From a checkpoint of a small autoregressive pixel model.
Model: 1.32M parameters, 16-pixel images, arch transformer_decoder, width 128.
Training: adamw at rate 0.0014, 9600 steps, batches of 64.
Rows from block 2 of a small autoregressive pixel model, named by matrix and row number. Rows with one number belong to one neuron. Each number is 200 + 40 x the weight over its row's rms, rounded and kept within 0 to 999. All counts start at 0.
Before each neuron's rows are labels from the 100 images, of 14976, where the neuron reaches its largest size: "responds to" is what is common among them. Only what is clearly more common there than usual is listed. The data: microscope photos of single blood and bone marrow cells. In brackets: how many of the 100.
# gate: MLP gate (model.blocks.2.mlp.gate.weight, 384x128), inputs 0-127
# fc1: MLP up (model.blocks.2.mlp.fc1.weight, 384x128), inputs 0-127
# fc2: MLP down (model.blocks.2.mlp.fc2.weight, 128x384, transposed), outputs 0-127

responds to: cell type: erythroblast (41)
gate.348,193,227,136,263,177,189,120,251,254,150,175,210,192,145,287,210,192,187,185,192,83,214,159,151,146,290,185,110,200,186,216,180,196,177,256,207,178,253,186,261,132,220,202,235,205,194,178,261,182,211,229,242,176,170,176,205,115,244,192,234,240,190,223,94,210,225,207,190,188,215,149,240,148,175,211,214,187,215,222,234,229,270,215,198,264,227,241,247,194,204,182,223,270,210,181,172,228,194,154,209,239,180,241,154,201,182,184,240,172,187,209,164,149,241,163,164,181,118,222,120,211,228,285,222,179,214,248,156
fc1.348,172,255,192,284,268,192,189,150,153,217,266,155,189,208,205,217,166,165,171,214,215,130,229,228,254,194,233,209,226,166,208,193,199,211,177,194,213,164,202,253,213,210,276,205,219,230,169,173,189,158,194,152,221,155,122,195,179,187,235,244,255,131,153,221,193,242,202,174,246,140,200,229,170,142,246,254,268,200,204,169,146,124,221,184,202,203,107,247,179,273,206,146,215,206,243,191,173,233,137,205,212,176,185,215,189,179,187,218,127,231,144,152,183,257,147,204,302,334,213,188,155,174,215,276,229,183,185,203
fc2.348,172,309,227,142,269,191,244,150,166,130,211,221,171,181,199,234,206,169,177,170,227,259,186,212,200,225,125,95,192,221,217,167,239,149,199,263,190,168,242,188,208,147,175,206,227,211,196,171,127,188,111,221,201,170,200,211,130,238,304,176,211,166,170,232,157,261,172,174,154,198,243,145,281,244,249,284,252,195,190,221,206,176,145,192,209,231,231,218,226,255,225,205,269,196,145,215,177,194,176,298,233,167,228,166,204,154,198,220,210,181,236,148,226,155,190,192,205,134,198,205,190,199,178,177,220,226,274,230

responds to: cell type: erythroblast (66)
gate.57,204,233,157,165,220,228,215,267,216,180,224,212,135,252,238,261,181,178,222,90,208,142,173,196,209,193,192,250,298,190,256,186,211,205,246,148,197,252,264,146,165,190,251,256,155,220,262,239,134,130,175,187,183,192,264,176,172,205,206,186,208,124,201,196,227,182,196,162,156,220,150,209,216,115,115,191,232,168,139,184,194,259,216,216,209,218,149,161,237,254,243,260,202,115,186,160,190,167,213,240,184,186,209,194,199,228,274,255,244,186,154,186,208,112,273,159,171,179,213,202,182,186,180,251,198,199,248,161
fc1.57,164,202,256,183,181,214,182,224,173,212,224,217,244,187,263,198,172,200,202,169,233,44,170,189,220,199,227,206,223,223,232,221,188,150,232,222,235,156,218,180,166,203,276,190,151,220,191,174,129,201,210,231,178,235,232,161,226,150,206,232,54,196,248,265,134,188,141,162,209,231,194,212,226,158,174,161,112,169,219,261,260,155,212,201,242,165,208,178,207,172,163,174,237,238,243,225,239,183,172,157,249,253,216,236,236,225,191,172,261,207,153,209,155,167,156,192,169,206,209,244,288,152,138,250,264,243,157,180
fc2.57,208,181,224,234,183,208,121,271,221,214,238,225,219,235,190,193,186,216,228,114,204,109,155,166,191,159,198,203,159,213,236,256,166,195,175,187,227,130,251,242,230,155,258,240,147,200,127,153,186,189,128,201,210,184,244,192,255,291,133,207,238,199,287,173,170,220,216,133,209,222,209,250,204,225,230,189,185,176,161,279,192,200,219,213,260,137,185,294,242,205,167,151,162,236,239,154,120,124,270,173,211,212,171,187,214,182,186,222,177,191,178,199,165,228,158,241,230,158,176,207,240,123,187,236,249,256,168,191

responds to: cell type: erythroblast (91)
gate.145,218,140,228,231,181,163,201,282,194,177,196,123,223,248,201,172,250,234,171,133,234,257,168,139,224,268,230,231,202,180,105,201,235,201,181,233,213,254,204,221,219,144,241,184,228,220,223,212,134,212,193,241,150,218,225,231,183,243,175,102,176,161,247,181,187,172,203,254,168,262,255,141,207,155,92,165,149,163,197,153,201,239,251,225,166,153,165,211,236,233,156,175,246,191,138,210,208,172,147,236,245,187,232,191,193,306,218,197,205,216,185,218,166,201,277,229,177,156,191,168,224,159,123,178,277,175,182,184
fc1.145,169,188,253,168,171,182,191,239,241,172,219,166,273,153,236,211,260,167,217,103,172,164,207,223,204,243,214,77,246,149,222,231,161,211,269,184,245,256,180,248,189,217,259,209,166,220,177,223,151,171,243,202,209,240,176,196,198,208,176,220,193,209,229,204,92,185,230,251,176,185,173,183,145,179,174,178,190,164,215,217,184,225,255,204,116,239,224,247,202,193,214,259,191,122,176,279,220,161,169,147,230,243,225,171,197,207,225,212,195,220,151,313,233,97,187,160,156,119,192,136,212,220,197,257,183,199,179,211
fc2.145,165,160,274,252,286,194,209,257,272,205,207,131,285,170,227,219,220,165,213,268,139,145,182,157,211,94,230,333,199,204,212,201,241,204,239,170,244,245,216,243,234,188,219,186,169,144,175,202,168,181,247,198,117,212,176,188,240,191,186,200,131,196,196,188,196,197,196,195,200,187,225,169,140,210,191,153,206,206,192,175,190,209,289,204,139,216,209,213,200,234,167,162,147,278,208,228,167,240,180,243,209,190,178,155,170,200,201,218,234,156,172,192,158,168,248,194,220,128,189,157,193,258,276,146,289,220,162,159

responds to: cell type: lymphocyte (34)
gate.121,214,209,200,146,174,146,244,211,221,211,139,200,259,175,219,156,158,222,193,119,135,242,197,262,162,191,184,116,156,164,216,160,96,200,282,210,190,252,244,165,261,160,215,246,222,247,254,237,220,155,243,144,189,180,199,149,187,145,205,177,188,239,211,183,161,186,306,196,148,252,157,211,194,186,206,195,145,270,152,201,211,182,185,182,186,228,234,156,175,221,186,195,236,183,184,219,171,245,242,216,199,137,151,186,232,238,280,228,187,138,160,213,237,154,252,246,186,165,240,182,199,198,144,293,188,111,205,223
fc1.121,222,147,213,221,244,176,186,209,188,176,199,256,245,170,247,152,239,258,225,125,170,184,224,160,194,139,158,146,181,226,151,197,191,124,204,195,254,244,228,183,296,178,209,162,244,250,217,208,196,143,290,212,189,249,213,156,175,161,147,280,146,152,212,96,232,185,240,221,204,279,158,194,204,222,250,258,189,214,164,287,205,198,177,244,215,151,180,163,248,169,249,146,230,225,234,120,153,229,203,165,235,172,177,217,230,133,187,202,224,207,111,234,121,172,208,184,226,200,236,225,229,220,175,174,215,203,249,189
fc2.121,202,276,196,217,197,223,169,232,207,214,149,129,162,247,216,286,197,119,181,214,196,168,177,144,220,210,230,205,264,211,197,209,210,182,227,179,232,168,178,146,229,224,207,161,160,168,225,207,197,200,116,258,183,188,126,244,149,228,273,249,254,236,241,198,161,224,100,165,227,152,266,187,155,208,191,190,248,153,230,153,205,167,280,207,208,171,226,220,138,306,231,257,242,212,163,247,238,208,212,279,155,209,225,191,145,219,183,173,241,161,235,128,200,179,275,199,208,201,158,227,190,166,213,159,289,190,200,160

responds to: smear: peripheral blood (87)
gate.14,171,229,266,176,229,211,265,192,215,199,171,190,104,240,211,247,200,207,183,166,185,161,128,186,211,195,226,114,174,243,223,140,190,177,190,157,241,283,261,152,169,186,184,230,154,152,173,212,188,179,213,262,214,194,221,219,216,168,208,184,180,213,217,275,177,172,194,233,212,218,227,183,250,288,181,190,210,212,187,272,218,253,245,189,210,136,191,156,191,209,169,188,270,164,220,149,205,245,125,216,167,238,196,158,198,259,182,134,163,91,210,141,301,174,162,207,210,123,170,155,217,182,162,109,251,205,223,246
fc1.14,254,163,195,218,206,178,235,252,151,216,195,159,214,117,208,171,210,185,232,176,243,218,186,190,185,231,225,202,249,171,173,177,126,188,219,148,161,215,216,242,190,176,148,183,228,234,238,197,186,162,177,246,194,254,199,202,203,198,162,251,213,152,217,180,254,176,167,191,164,191,188,211,204,184,315,275,178,232,210,189,230,177,209,193,192,259,166,220,146,169,211,199,165,150,184,255,150,241,234,311,223,198,230,209,196,144,162,201,180,245,242,136,151,240,281,142,182,185,264,221,187,254,264,289,197,178,128,51
fc2.14,143,193,212,228,219,269,260,176,205,249,180,194,115,262,235,177,190,162,150,196,252,250,179,256,189,212,184,170,271,240,184,215,194,234,169,250,190,163,266,189,198,171,249,186,194,158,193,251,190,212,307,215,219,204,256,164,189,189,230,114,182,245,161,249,221,191,189,205,249,191,175,220,226,197,305,178,157,200,129,196,211,165,280,195,232,168,152,195,202,209,171,231,281,202,211,201,172,254,204,179,162,224,123,236,168,177,186,104,207,222,256,200,279,169,172,156,271,219,208,212,154,155,165,194,153,221,111,223

responds to: cell type: lymphocyte (38)
gate.188,175,182,226,260,227,220,131,210,219,191,76,283,177,185,108,239,204,197,211,179,179,226,222,206,227,229,194,151,208,184,215,193,117,175,208,193,257,191,238,232,132,227,149,176,205,126,181,217,112,129,250,255,209,181,193,213,259,197,166,266,174,218,183,208,90,188,187,235,190,178,218,209,157,189,158,182,201,222,205,263,204,206,228,245,117,196,211,233,273,187,150,181,257,146,173,232,169,182,206,232,171,206,208,184,248,179,259,213,161,223,268,201,190,182,236,148,187,290,158,213,195,182,142,264,262,207,177,244
fc1.188,223,172,211,205,206,181,158,218,207,242,188,185,262,232,286,213,202,178,229,234,236,251,181,202,203,235,179,216,179,168,159,203,262,219,181,143,207,175,199,245,184,175,255,136,322,205,153,187,173,204,186,225,216,154,116,232,236,208,214,137,265,207,191,200,195,195,259,167,181,177,197,194,243,227,293,194,213,246,205,142,189,238,262,181,206,234,201,237,202,278,152,88,201,233,250,217,181,184,205,268,265,162,214,180,206,152,202,182,268,165,187,155,140,151,235,150,200,86,196,201,187,170,158,181,125,135,233,158
fc2.188,191,232,200,197,155,234,252,210,104,223,158,196,177,193,204,148,222,286,163,186,136,176,195,152,270,152,174,123,241,199,162,107,202,189,157,165,238,213,213,177,253,239,259,177,144,200,290,302,263,123,205,223,145,237,108,231,150,170,192,192,174,152,167,270,203,231,179,199,226,227,230,127,195,195,189,228,226,235,223,215,196,236,178,240,164,138,190,165,212,213,153,167,207,249,214,127,189,208,207,183,197,200,238,152,196,213,192,176,224,226,182,195,240,210,241,230,196,214,209,196,250,182,147,105,292,192,203,209

responds to: cell type: segmented neutrophil (50)
gate.346,255,169,163,168,119,165,181,201,175,179,212,256,186,166,189,194,184,209,204,155,218,200,171,226,162,283,179,226,246,221,197,138,226,142,187,248,190,327,180,174,215,97,243,207,147,148,219,194,197,161,273,247,155,232,241,206,229,210,242,245,152,177,212,257,210,209,181,247,237,181,184,223,169,210,255,191,173,169,231,239,192,229,245,204,231,156,127,147,156,211,202,133,150,109,243,141,155,173,228,240,207,149,222,213,205,219,241,254,225,180,208,278,140,168,163,195,151,263,207,194,255,229,186,250,231,147,182,254
fc1.346,211,159,133,151,210,181,192,236,180,203,224,202,211,141,252,185,168,196,188,261,262,269,200,186,132,256,136,201,159,240,277,252,276,164,234,198,151,227,190,196,242,222,223,199,259,240,180,177,202,162,233,188,234,255,171,262,223,208,175,189,216,135,224,169,143,191,204,203,148,215,181,191,165,228,182,184,194,205,206,165,236,201,145,206,260,177,189,247,192,193,255,221,273,200,208,179,152,314,169,201,143,207,144,157,254,229,167,181,137,240,185,210,102,182,319,236,141,151,206,240,182,248,153,157,232,199,256,215
fc2.346,206,253,325,234,231,190,214,248,220,229,134,171,215,265,143,181,207,214,235,53,126,257,225,208,210,198,264,133,246,253,182,285,231,170,199,171,244,178,156,172,194,207,193,193,162,179,97,209,213,214,119,183,172,228,169,190,148,197,185,120,199,146,191,234,128,203,203,214,208,187,207,175,204,174,171,216,209,199,212,191,193,140,233,217,218,210,208,187,211,161,181,174,185,241,210,257,228,100,252,228,230,164,178,164,191,282,187,184,194,232,206,196,217,199,191,206,280,181,150,176,261,221,191,244,216,253,208,237

responds to: cell type: artefact (41)
gate.2,255,155,161,260,199,227,177,223,262,138,186,146,216,198,216,201,226,200,201,210,184,230,164,212,198,164,191,184,200,227,214,215,188,159,227,190,198,226,190,169,197,161,204,266,206,170,204,273,209,186,244,269,142,154,227,187,203,185,96,260,163,243,136,199,216,240,171,226,202,190,148,268,292,233,154,237,114,160,206,212,255,114,286,203,217,226,278,254,205,219,176,206,229,268,237,219,166,271,146,187,187,159,205,124,192,218,234,134,169,211,158,148,237,201,129,209,176,180,157,211,235,198,218,255,247,164,153,119
fc1.2,220,159,163,263,208,124,144,200,266,179,213,200,200,166,160,186,199,199,219,164,234,176,150,189,196,243,127,211,234,150,196,204,184,236,148,190,234,177,199,238,253,221,151,147,227,213,195,197,262,154,249,248,248,220,156,177,162,212,188,213,229,204,172,195,191,223,185,127,121,208,158,215,180,221,200,165,163,214,157,229,195,295,200,217,157,177,235,221,221,183,265,249,158,154,124,171,217,259,134,207,233,294,111,215,244,178,232,147,221,246,256,221,259,242,272,152,165,183,241,212,166,210,190,123,164,173,178,302
fc2.2,227,243,282,286,188,244,158,249,131,160,245,96,175,159,225,233,144,181,178,165,173,179,201,199,227,175,170,156,191,185,221,199,201,210,147,201,173,231,218,212,179,171,240,207,142,144,236,244,205,230,161,152,170,291,116,217,114,130,260,146,176,243,230,232,167,203,216,181,232,234,154,214,146,102,173,203,204,199,163,215,215,157,288,196,235,170,216,235,165,221,248,164,207,290,211,223,211,244,156,214,230,227,247,208,163,154,162,282,192,217,208,226,179,202,273,158,205,202,257,184,188,235,193,172,198,247,217,191

responds to: cell type: artefact (44)
gate.159,228,211,228,152,216,175,238,195,187,217,181,212,164,138,218,203,145,180,169,205,243,181,193,170,116,260,195,197,179,210,173,263,195,140,166,221,153,216,210,293,269,162,199,202,208,224,217,233,238,274,183,165,169,207,150,223,214,221,244,149,182,179,241,229,208,207,206,294,211,191,218,223,144,246,187,184,198,186,189,133,262,136,222,215,226,171,126,175,168,157,179,211,105,236,176,252,212,269,256,225,121,156,188,162,249,256,227,299,165,186,229,132,230,224,230,228,147,258,176,203,207,196,121,185,211,191,193,305
fc1.159,216,249,194,283,285,230,188,204,171,313,207,192,194,215,217,177,191,191,241,205,211,199,164,174,225,179,228,183,220,203,182,204,127,216,165,173,190,255,194,232,211,190,223,116,192,145,168,134,245,221,228,250,192,191,100,181,150,274,226,246,170,191,225,172,150,186,154,225,233,189,213,182,231,130,198,264,241,195,186,205,210,196,233,211,175,101,190,217,214,226,217,199,176,171,143,250,219,285,154,121,236,288,274,250,201,94,160,198,219,213,180,209,221,180,143,156,190,110,186,196,154,190,249,179,240,228,199,204
fc2.159,139,181,170,214,161,207,207,229,206,145,169,212,204,168,222,225,211,178,188,229,234,202,140,225,226,143,113,191,167,130,152,209,214,224,190,239,289,145,205,206,200,204,146,225,168,144,324,218,292,182,252,194,184,192,247,192,227,189,215,217,220,211,174,219,237,206,217,183,172,239,224,239,239,195,229,194,195,243,180,227,192,294,175,210,201,198,197,242,260,211,223,250,105,184,139,154,252,128,253,141,122,206,177,192,202,198,224,162,168,150,135,150,170,241,131,189,123,157,198,189,166,217,274,177,279,236,190,230

responds to: smear: peripheral blood (40)
gate.213,289,167,234,168,183,161,124,183,201,171,250,186,196,299,198,220,227,151,289,146,168,256,259,185,196,215,203,187,214,178,250,160,155,166,202,241,222,257,219,145,201,223,199,156,259,230,299,185,137,167,197,231,217,230,177,181,224,145,215,150,223,161,198,195,175,200,239,161,208,221,201,225,133,152,175,155,256,205,175,205,208,117,165,206,197,198,252,329,169,212,168,167,178,230,252,141,223,166,206,206,183,218,168,217,216,139,179,134,202,147,157,246,186,217,215,235,177,211,256,196,226,233,127,117,177,197,159,242
fc1.213,243,116,162,183,163,282,197,215,205,234,146,269,206,197,159,205,228,184,273,237,211,209,194,221,222,168,189,178,241,227,176,149,167,206,164,152,185,193,167,121,166,214,221,166,146,277,294,190,231,184,256,218,192,208,206,223,219,156,272,233,153,273,183,245,197,193,195,170,225,185,85,197,189,251,181,227,137,225,198,196,245,210,234,222,120,157,184,151,226,203,299,224,174,182,205,161,270,229,228,198,173,170,184,177,161,190,167,220,126,173,190,239,161,230,101,175,249,232,212,228,157,157,188,189,282,214,252,204
fc2.213,271,213,127,177,251,211,136,197,243,170,173,240,201,204,151,280,222,175,190,127,258,148,215,151,192,213,215,188,233,138,201,186,172,184,184,193,229,220,180,187,175,250,171,159,176,237,185,126,195,219,99,261,167,242,151,190,156,130,197,243,218,203,182,147,296,212,168,98,209,213,200,249,203,215,171,206,209,205,287,144,185,165,299,236,196,191,218,239,176,191,215,178,185,172,209,174,284,154,182,188,188,217,231,245,215,202,223,236,254,180,123,180,167,185,183,197,193,228,150,246,210,298,192,182,213,241,268,148

responds to: cell type: artefact (32)
gate.289,219,97,158,217,230,169,231,181,124,207,219,155,237,340,235,223,163,206,227,189,203,257,194,195,209,193,248,239,160,178,252,269,183,211,197,214,154,188,220,172,212,119,155,220,220,221,147,169,246,200,174,222,173,223,169,206,170,253,198,182,153,249,186,236,134,207,226,176,220,235,255,201,269,188,207,178,222,186,181,217,181,171,167,221,174,218,191,221,153,215,238,148,230,241,265,182,92,171,146,299,165,129,201,249,213,215,228,157,212,190,159,207,276,166,238,250,225,241,130,178,186,152,245,141,239,175,201,153
fc1.289,137,182,224,124,197,143,271,189,232,138,228,137,194,223,339,198,215,205,233,264,171,179,144,169,165,184,200,105,188,198,210,188,159,188,268,258,198,208,180,192,178,211,166,236,247,143,195,205,262,225,201,249,227,182,171,137,200,240,118,145,176,246,194,150,235,193,199,219,208,250,197,175,190,134,229,195,177,177,204,243,197,204,153,231,192,255,252,213,209,178,131,239,236,227,239,220,156,122,180,221,228,187,186,262,216,201,200,222,203,224,182,207,265,169,234,240,202,221,164,117,236,177,223,115,272,270,228,177
fc2.289,200,132,141,186,216,194,245,257,234,168,191,196,162,218,154,195,169,232,215,213,149,295,148,252,184,217,224,213,84,200,229,161,174,176,173,278,159,220,218,170,162,174,206,210,251,189,154,186,160,120,169,240,212,196,207,239,200,188,241,141,173,181,151,231,162,237,215,218,261,187,261,179,169,157,153,181,243,139,193,292,195,185,181,175,170,196,268,312,170,244,203,202,229,176,154,193,177,236,168,210,208,195,148,192,253,191,275,144,237,225,250,169,168,169,264,206,235,256,190,261,244,138,264,181,239,239,208,202

responds to: cell type: erythroblast (68)
gate.185,250,231,217,237,189,146,174,203,164,161,147,203,210,211,134,224,207,182,176,156,135,233,167,180,225,222,297,145,246,161,152,165,203,208,299,178,305,299,251,225,229,225,231,202,216,238,163,211,217,163,251,197,166,200,237,143,198,227,187,192,173,201,182,204,201,126,172,226,146,234,236,182,169,227,202,228,204,170,158,216,170,291,260,197,183,174,143,177,231,245,207,228,199,145,147,217,192,180,175,175,252,158,191,257,194,144,261,195,219,130,118,242,213,104,168,188,274,202,186,179,198,255,240,268,187,203,216,214
fc1.185,207,257,211,112,216,233,286,188,218,229,175,120,263,210,222,223,242,164,224,256,199,246,271,217,214,207,181,126,213,211,222,167,309,195,157,221,170,208,213,156,182,281,216,176,264,160,278,176,146,208,205,175,248,169,189,217,180,176,240,196,269,210,202,174,213,191,195,171,170,204,211,161,237,146,86,212,217,226,173,131,228,193,176,232,215,191,194,136,202,231,255,229,233,145,160,180,119,185,125,200,156,206,179,150,177,190,235,214,172,167,216,164,221,190,207,267,217,154,231,197,218,202,161,111,154,162,268,160
fc2.185,231,197,212,202,201,191,190,279,269,178,149,243,141,255,203,228,191,210,182,108,128,259,174,216,164,207,171,81,167,240,145,208,202,142,186,150,167,220,183,169,206,168,225,188,219,167,258,247,133,176,159,192,263,149,179,226,169,204,304,105,184,196,172,211,153,178,201,218,255,217,213,222,238,169,206,219,235,210,155,205,251,208,281,187,230,200,271,257,175,197,303,232,213,178,156,152,236,151,202,193,157,200,243,182,232,270,240,160,224,188,213,161,214,154,244,223,233,175,217,244,279,200,189,202,212,208,226,234

responds to: cell type: segmented neutrophil (71)
gate.271,168,169,207,158,241,177,206,260,250,149,190,209,187,148,283,172,219,195,240,268,127,304,148,149,206,222,306,160,124,221,179,214,210,206,117,211,238,213,208,283,177,220,144,174,228,249,141,227,291,263,250,229,242,212,163,200,199,222,207,177,148,159,212,146,190,220,135,234,131,220,232,154,203,236,160,200,214,223,188,199,232,210,197,237,183,204,193,168,222,118,183,182,156,179,172,193,202,174,191,237,219,218,260,172,206,212,200,270,214,184,193,192,200,264,156,204,179,180,175,232,189,147,261,143,186,198,306,207
fc1.271,179,233,244,294,233,145,243,241,184,196,182,215,171,114,155,218,169,210,179,155,247,141,249,208,163,184,176,217,174,141,245,224,246,201,227,224,190,161,160,243,268,157,203,208,195,167,199,222,227,245,190,172,177,170,137,161,245,185,208,218,193,245,208,251,254,191,131,217,247,209,240,239,224,192,229,198,177,225,257,165,189,195,277,197,265,225,139,175,178,242,120,194,188,260,209,227,153,193,221,273,160,211,212,290,180,252,169,157,199,89,133,194,162,135,189,203,146,153,150,155,169,213,164,272,175,248,190,246
fc2.271,215,199,264,121,241,162,203,299,137,186,189,165,172,215,171,213,225,170,245,223,176,233,234,165,181,258,179,162,160,235,223,193,204,157,230,150,224,212,211,195,187,228,196,200,213,220,190,195,209,193,134,217,237,148,155,172,266,176,296,107,252,227,195,192,137,242,139,221,181,226,218,252,250,172,235,187,239,233,238,159,220,190,115,219,213,206,214,160,203,157,160,217,159,215,153,237,254,200,269,253,183,237,149,166,221,247,141,140,211,93,197,190,290,151,264,200,194,181,170,228,210,119,225,171,226,183,218,261

responds to: cell type: erythroblast (52)
gate.126,195,251,182,229,193,189,195,227,195,151,214,247,245,130,191,214,169,240,237,152,202,201,209,194,208,137,218,241,212,111,242,219,112,187,255,180,297,204,194,207,188,207,164,184,212,233,194,164,190,251,213,255,197,216,183,185,102,269,182,136,189,151,206,272,190,168,170,222,186,227,170,144,249,175,181,166,205,164,188,189,185,172,234,215,226,190,315,304,195,216,190,200,179,222,242,196,272,212,82,159,241,187,107,169,241,160,210,188,172,152,192,267,158,184,211,247,176,142,145,227,192,223,200,177,231,270,185,223
fc1.126,208,170,209,143,212,218,127,214,247,185,167,214,157,207,229,182,175,202,181,168,122,195,214,195,197,255,192,84,226,229,243,207,272,159,235,193,213,155,234,190,231,248,231,148,255,231,243,236,214,178,195,193,286,214,211,215,177,239,191,195,186,216,121,160,146,194,250,242,266,174,109,180,245,233,146,170,213,182,150,173,216,253,238,194,175,177,207,203,232,211,179,97,248,212,223,166,154,149,224,146,183,169,220,184,288,191,209,94,214,155,212,151,228,145,251,254,240,190,216,233,235,173,200,165,232,107,232,223
fc2.126,234,216,201,189,196,204,177,186,260,111,214,242,197,176,179,239,197,185,219,132,168,152,142,204,178,250,123,118,159,184,167,178,198,166,199,313,200,256,162,109,168,201,277,247,172,162,260,221,203,141,235,202,194,174,180,198,129,217,274,193,216,224,202,207,170,217,184,166,198,209,263,238,191,142,158,193,210,171,215,171,228,224,250,199,214,185,273,294,151,191,229,198,196,108,195,189,212,219,174,227,198,203,118,149,233,137,215,207,188,190,217,215,203,128,236,210,251,226,211,229,242,212,171,122,204,308,197,229

responds to: cell type: artefact (44)
gate.191,152,250,222,202,247,223,161,200,224,168,156,231,231,234,212,239,176,184,258,191,179,187,159,182,223,146,263,204,218,213,122,246,184,154,261,157,215,170,227,136,234,302,110,232,274,166,215,205,157,170,270,173,237,148,120,186,226,226,181,226,178,221,166,150,219,153,143,224,236,179,202,214,176,266,183,244,204,216,222,200,186,201,211,174,239,188,227,261,219,209,149,198,186,291,255,146,217,179,233,204,218,188,217,149,277,150,258,226,262,214,181,128,156,230,166,191,203,144,141,255,176,246,224,116,151,225,206,168
fc1.191,198,270,240,211,181,212,187,194,227,133,147,199,208,218,219,237,162,182,199,174,199,169,166,208,225,187,223,213,263,121,168,236,171,154,206,159,249,118,188,198,202,275,171,185,212,170,200,185,187,189,172,208,176,152,183,185,195,188,246,206,150,288,167,185,255,205,170,227,245,186,177,270,268,185,277,201,208,172,203,277,181,98,218,168,238,198,200,172,219,204,161,147,204,214,248,95,190,146,247,247,200,211,222,177,174,238,213,141,193,149,118,141,195,291,125,219,267,271,164,189,281,262,252,211,189,193,184,210
fc2.191,189,149,304,200,275,215,267,219,233,225,111,169,221,227,188,159,254,215,246,133,256,134,288,180,223,134,243,129,176,205,150,279,185,195,234,241,217,286,153,270,187,158,232,136,274,198,207,191,140,204,231,187,204,167,184,177,250,170,224,191,216,177,156,146,189,227,195,264,195,183,254,184,213,181,168,224,227,223,207,149,186,134,181,171,163,229,295,223,229,183,175,233,225,224,140,199,213,140,210,187,256,180,181,187,135,265,190,154,208,211,220,201,191,167,168,191,204,202,195,173,174,217,238,280,166,184,166,204

responds to: cell type: artefact (45)
gate.358,160,249,192,249,144,209,259,201,239,165,217,258,244,193,252,199,201,184,235,79,216,274,208,199,172,133,144,175,214,237,233,210,251,162,158,227,174,153,274,211,204,212,197,201,206,254,139,190,142,233,250,233,186,131,213,229,237,228,208,182,256,222,173,159,177,195,205,168,171,187,272,249,228,254,208,214,159,181,194,302,226,176,204,153,246,212,154,246,204,175,161,231,231,255,208,157,152,211,153,112,168,150,132,166,226,209,243,217,135,225,199,220,225,199,239,242,234,162,160,192,206,241,215,209,74,199,228,206
fc1.358,208,161,198,154,190,215,189,214,210,72,187,235,226,169,225,161,207,207,231,179,147,238,124,180,230,157,177,210,238,272,179,224,227,116,164,125,243,235,218,238,224,198,223,235,261,224,179,220,126,132,344,228,162,214,178,242,133,218,230,156,191,112,164,153,226,213,195,214,211,183,191,186,154,161,216,213,215,209,236,245,161,236,206,197,192,165,247,286,185,178,152,227,175,182,273,239,242,187,184,204,190,203,108,193,235,189,209,224,187,250,194,215,254,213,245,201,233,131,173,175,249,157,230,144,185,221,249,219
fc2.358,224,221,245,240,195,150,227,206,234,88,257,132,194,100,231,189,184,186,180,212,247,158,129,160,196,160,109,161,155,183,224,234,206,192,218,143,240,141,274,221,223,196,204,231,233,208,156,198,134,211,221,192,224,206,126,215,171,206,256,164,183,184,202,210,188,174,178,292,258,184,198,219,191,186,255,190,213,165,213,223,172,246,225,204,200,227,291,224,182,253,196,241,163,206,213,170,200,278,203,230,210,230,138,270,223,190,194,206,181,284,237,152,137,198,213,202,275,153,168,233,189,179,255,161,242,216,97,226

responds to: smear: peripheral blood (95)
gate.60,242,212,171,195,184,153,173,185,206,135,238,192,164,177,196,273,179,174,176,185,220,215,134,157,254,225,215,180,196,205,162,208,163,125,226,135,233,182,190,199,186,192,232,168,232,178,193,201,255,199,168,195,276,214,209,232,191,303,249,173,228,148,192,163,239,175,137,237,231,214,163,216,302,162,182,148,287,196,261,202,114,200,229,208,168,194,168,260,214,224,162,144,182,191,139,210,264,311,258,169,164,229,212,239,271,135,207,187,239,217,193,264,228,149,201,225,259,229,171,207,203,228,168,208,161,147,127,141
fc1.60,259,179,198,261,159,212,179,232,203,221,160,212,153,184,225,149,229,216,258,251,229,240,208,166,191,224,163,187,185,182,212,251,151,239,183,180,153,205,240,248,220,183,186,219,183,247,251,180,242,155,223,276,216,215,202,147,223,273,166,112,226,175,153,200,177,179,242,249,260,188,164,168,168,248,158,165,207,164,152,217,224,172,133,199,171,255,227,322,170,170,223,128,103,224,282,202,251,218,166,191,223,182,208,167,264,120,177,186,114,175,197,154,216,229,234,142,263,230,139,187,224,186,202,190,253,257,173,220
fc2.60,167,207,99,179,159,168,210,180,218,182,146,282,225,176,279,148,232,248,195,241,116,175,157,244,193,151,208,139,224,135,185,211,157,239,208,149,217,238,250,228,201,196,201,191,240,211,212,247,209,158,292,187,204,265,154,185,134,153,232,250,247,173,202,127,148,212,211,159,201,212,196,243,106,191,180,285,190,206,191,185,215,204,161,227,213,201,240,241,211,162,173,183,194,209,174,227,187,240,237,230,170,211,209,224,231,167,226,202,182,153,173,217,204,234,236,261,266,249,239,108,213,248,241,249,107,203,246,130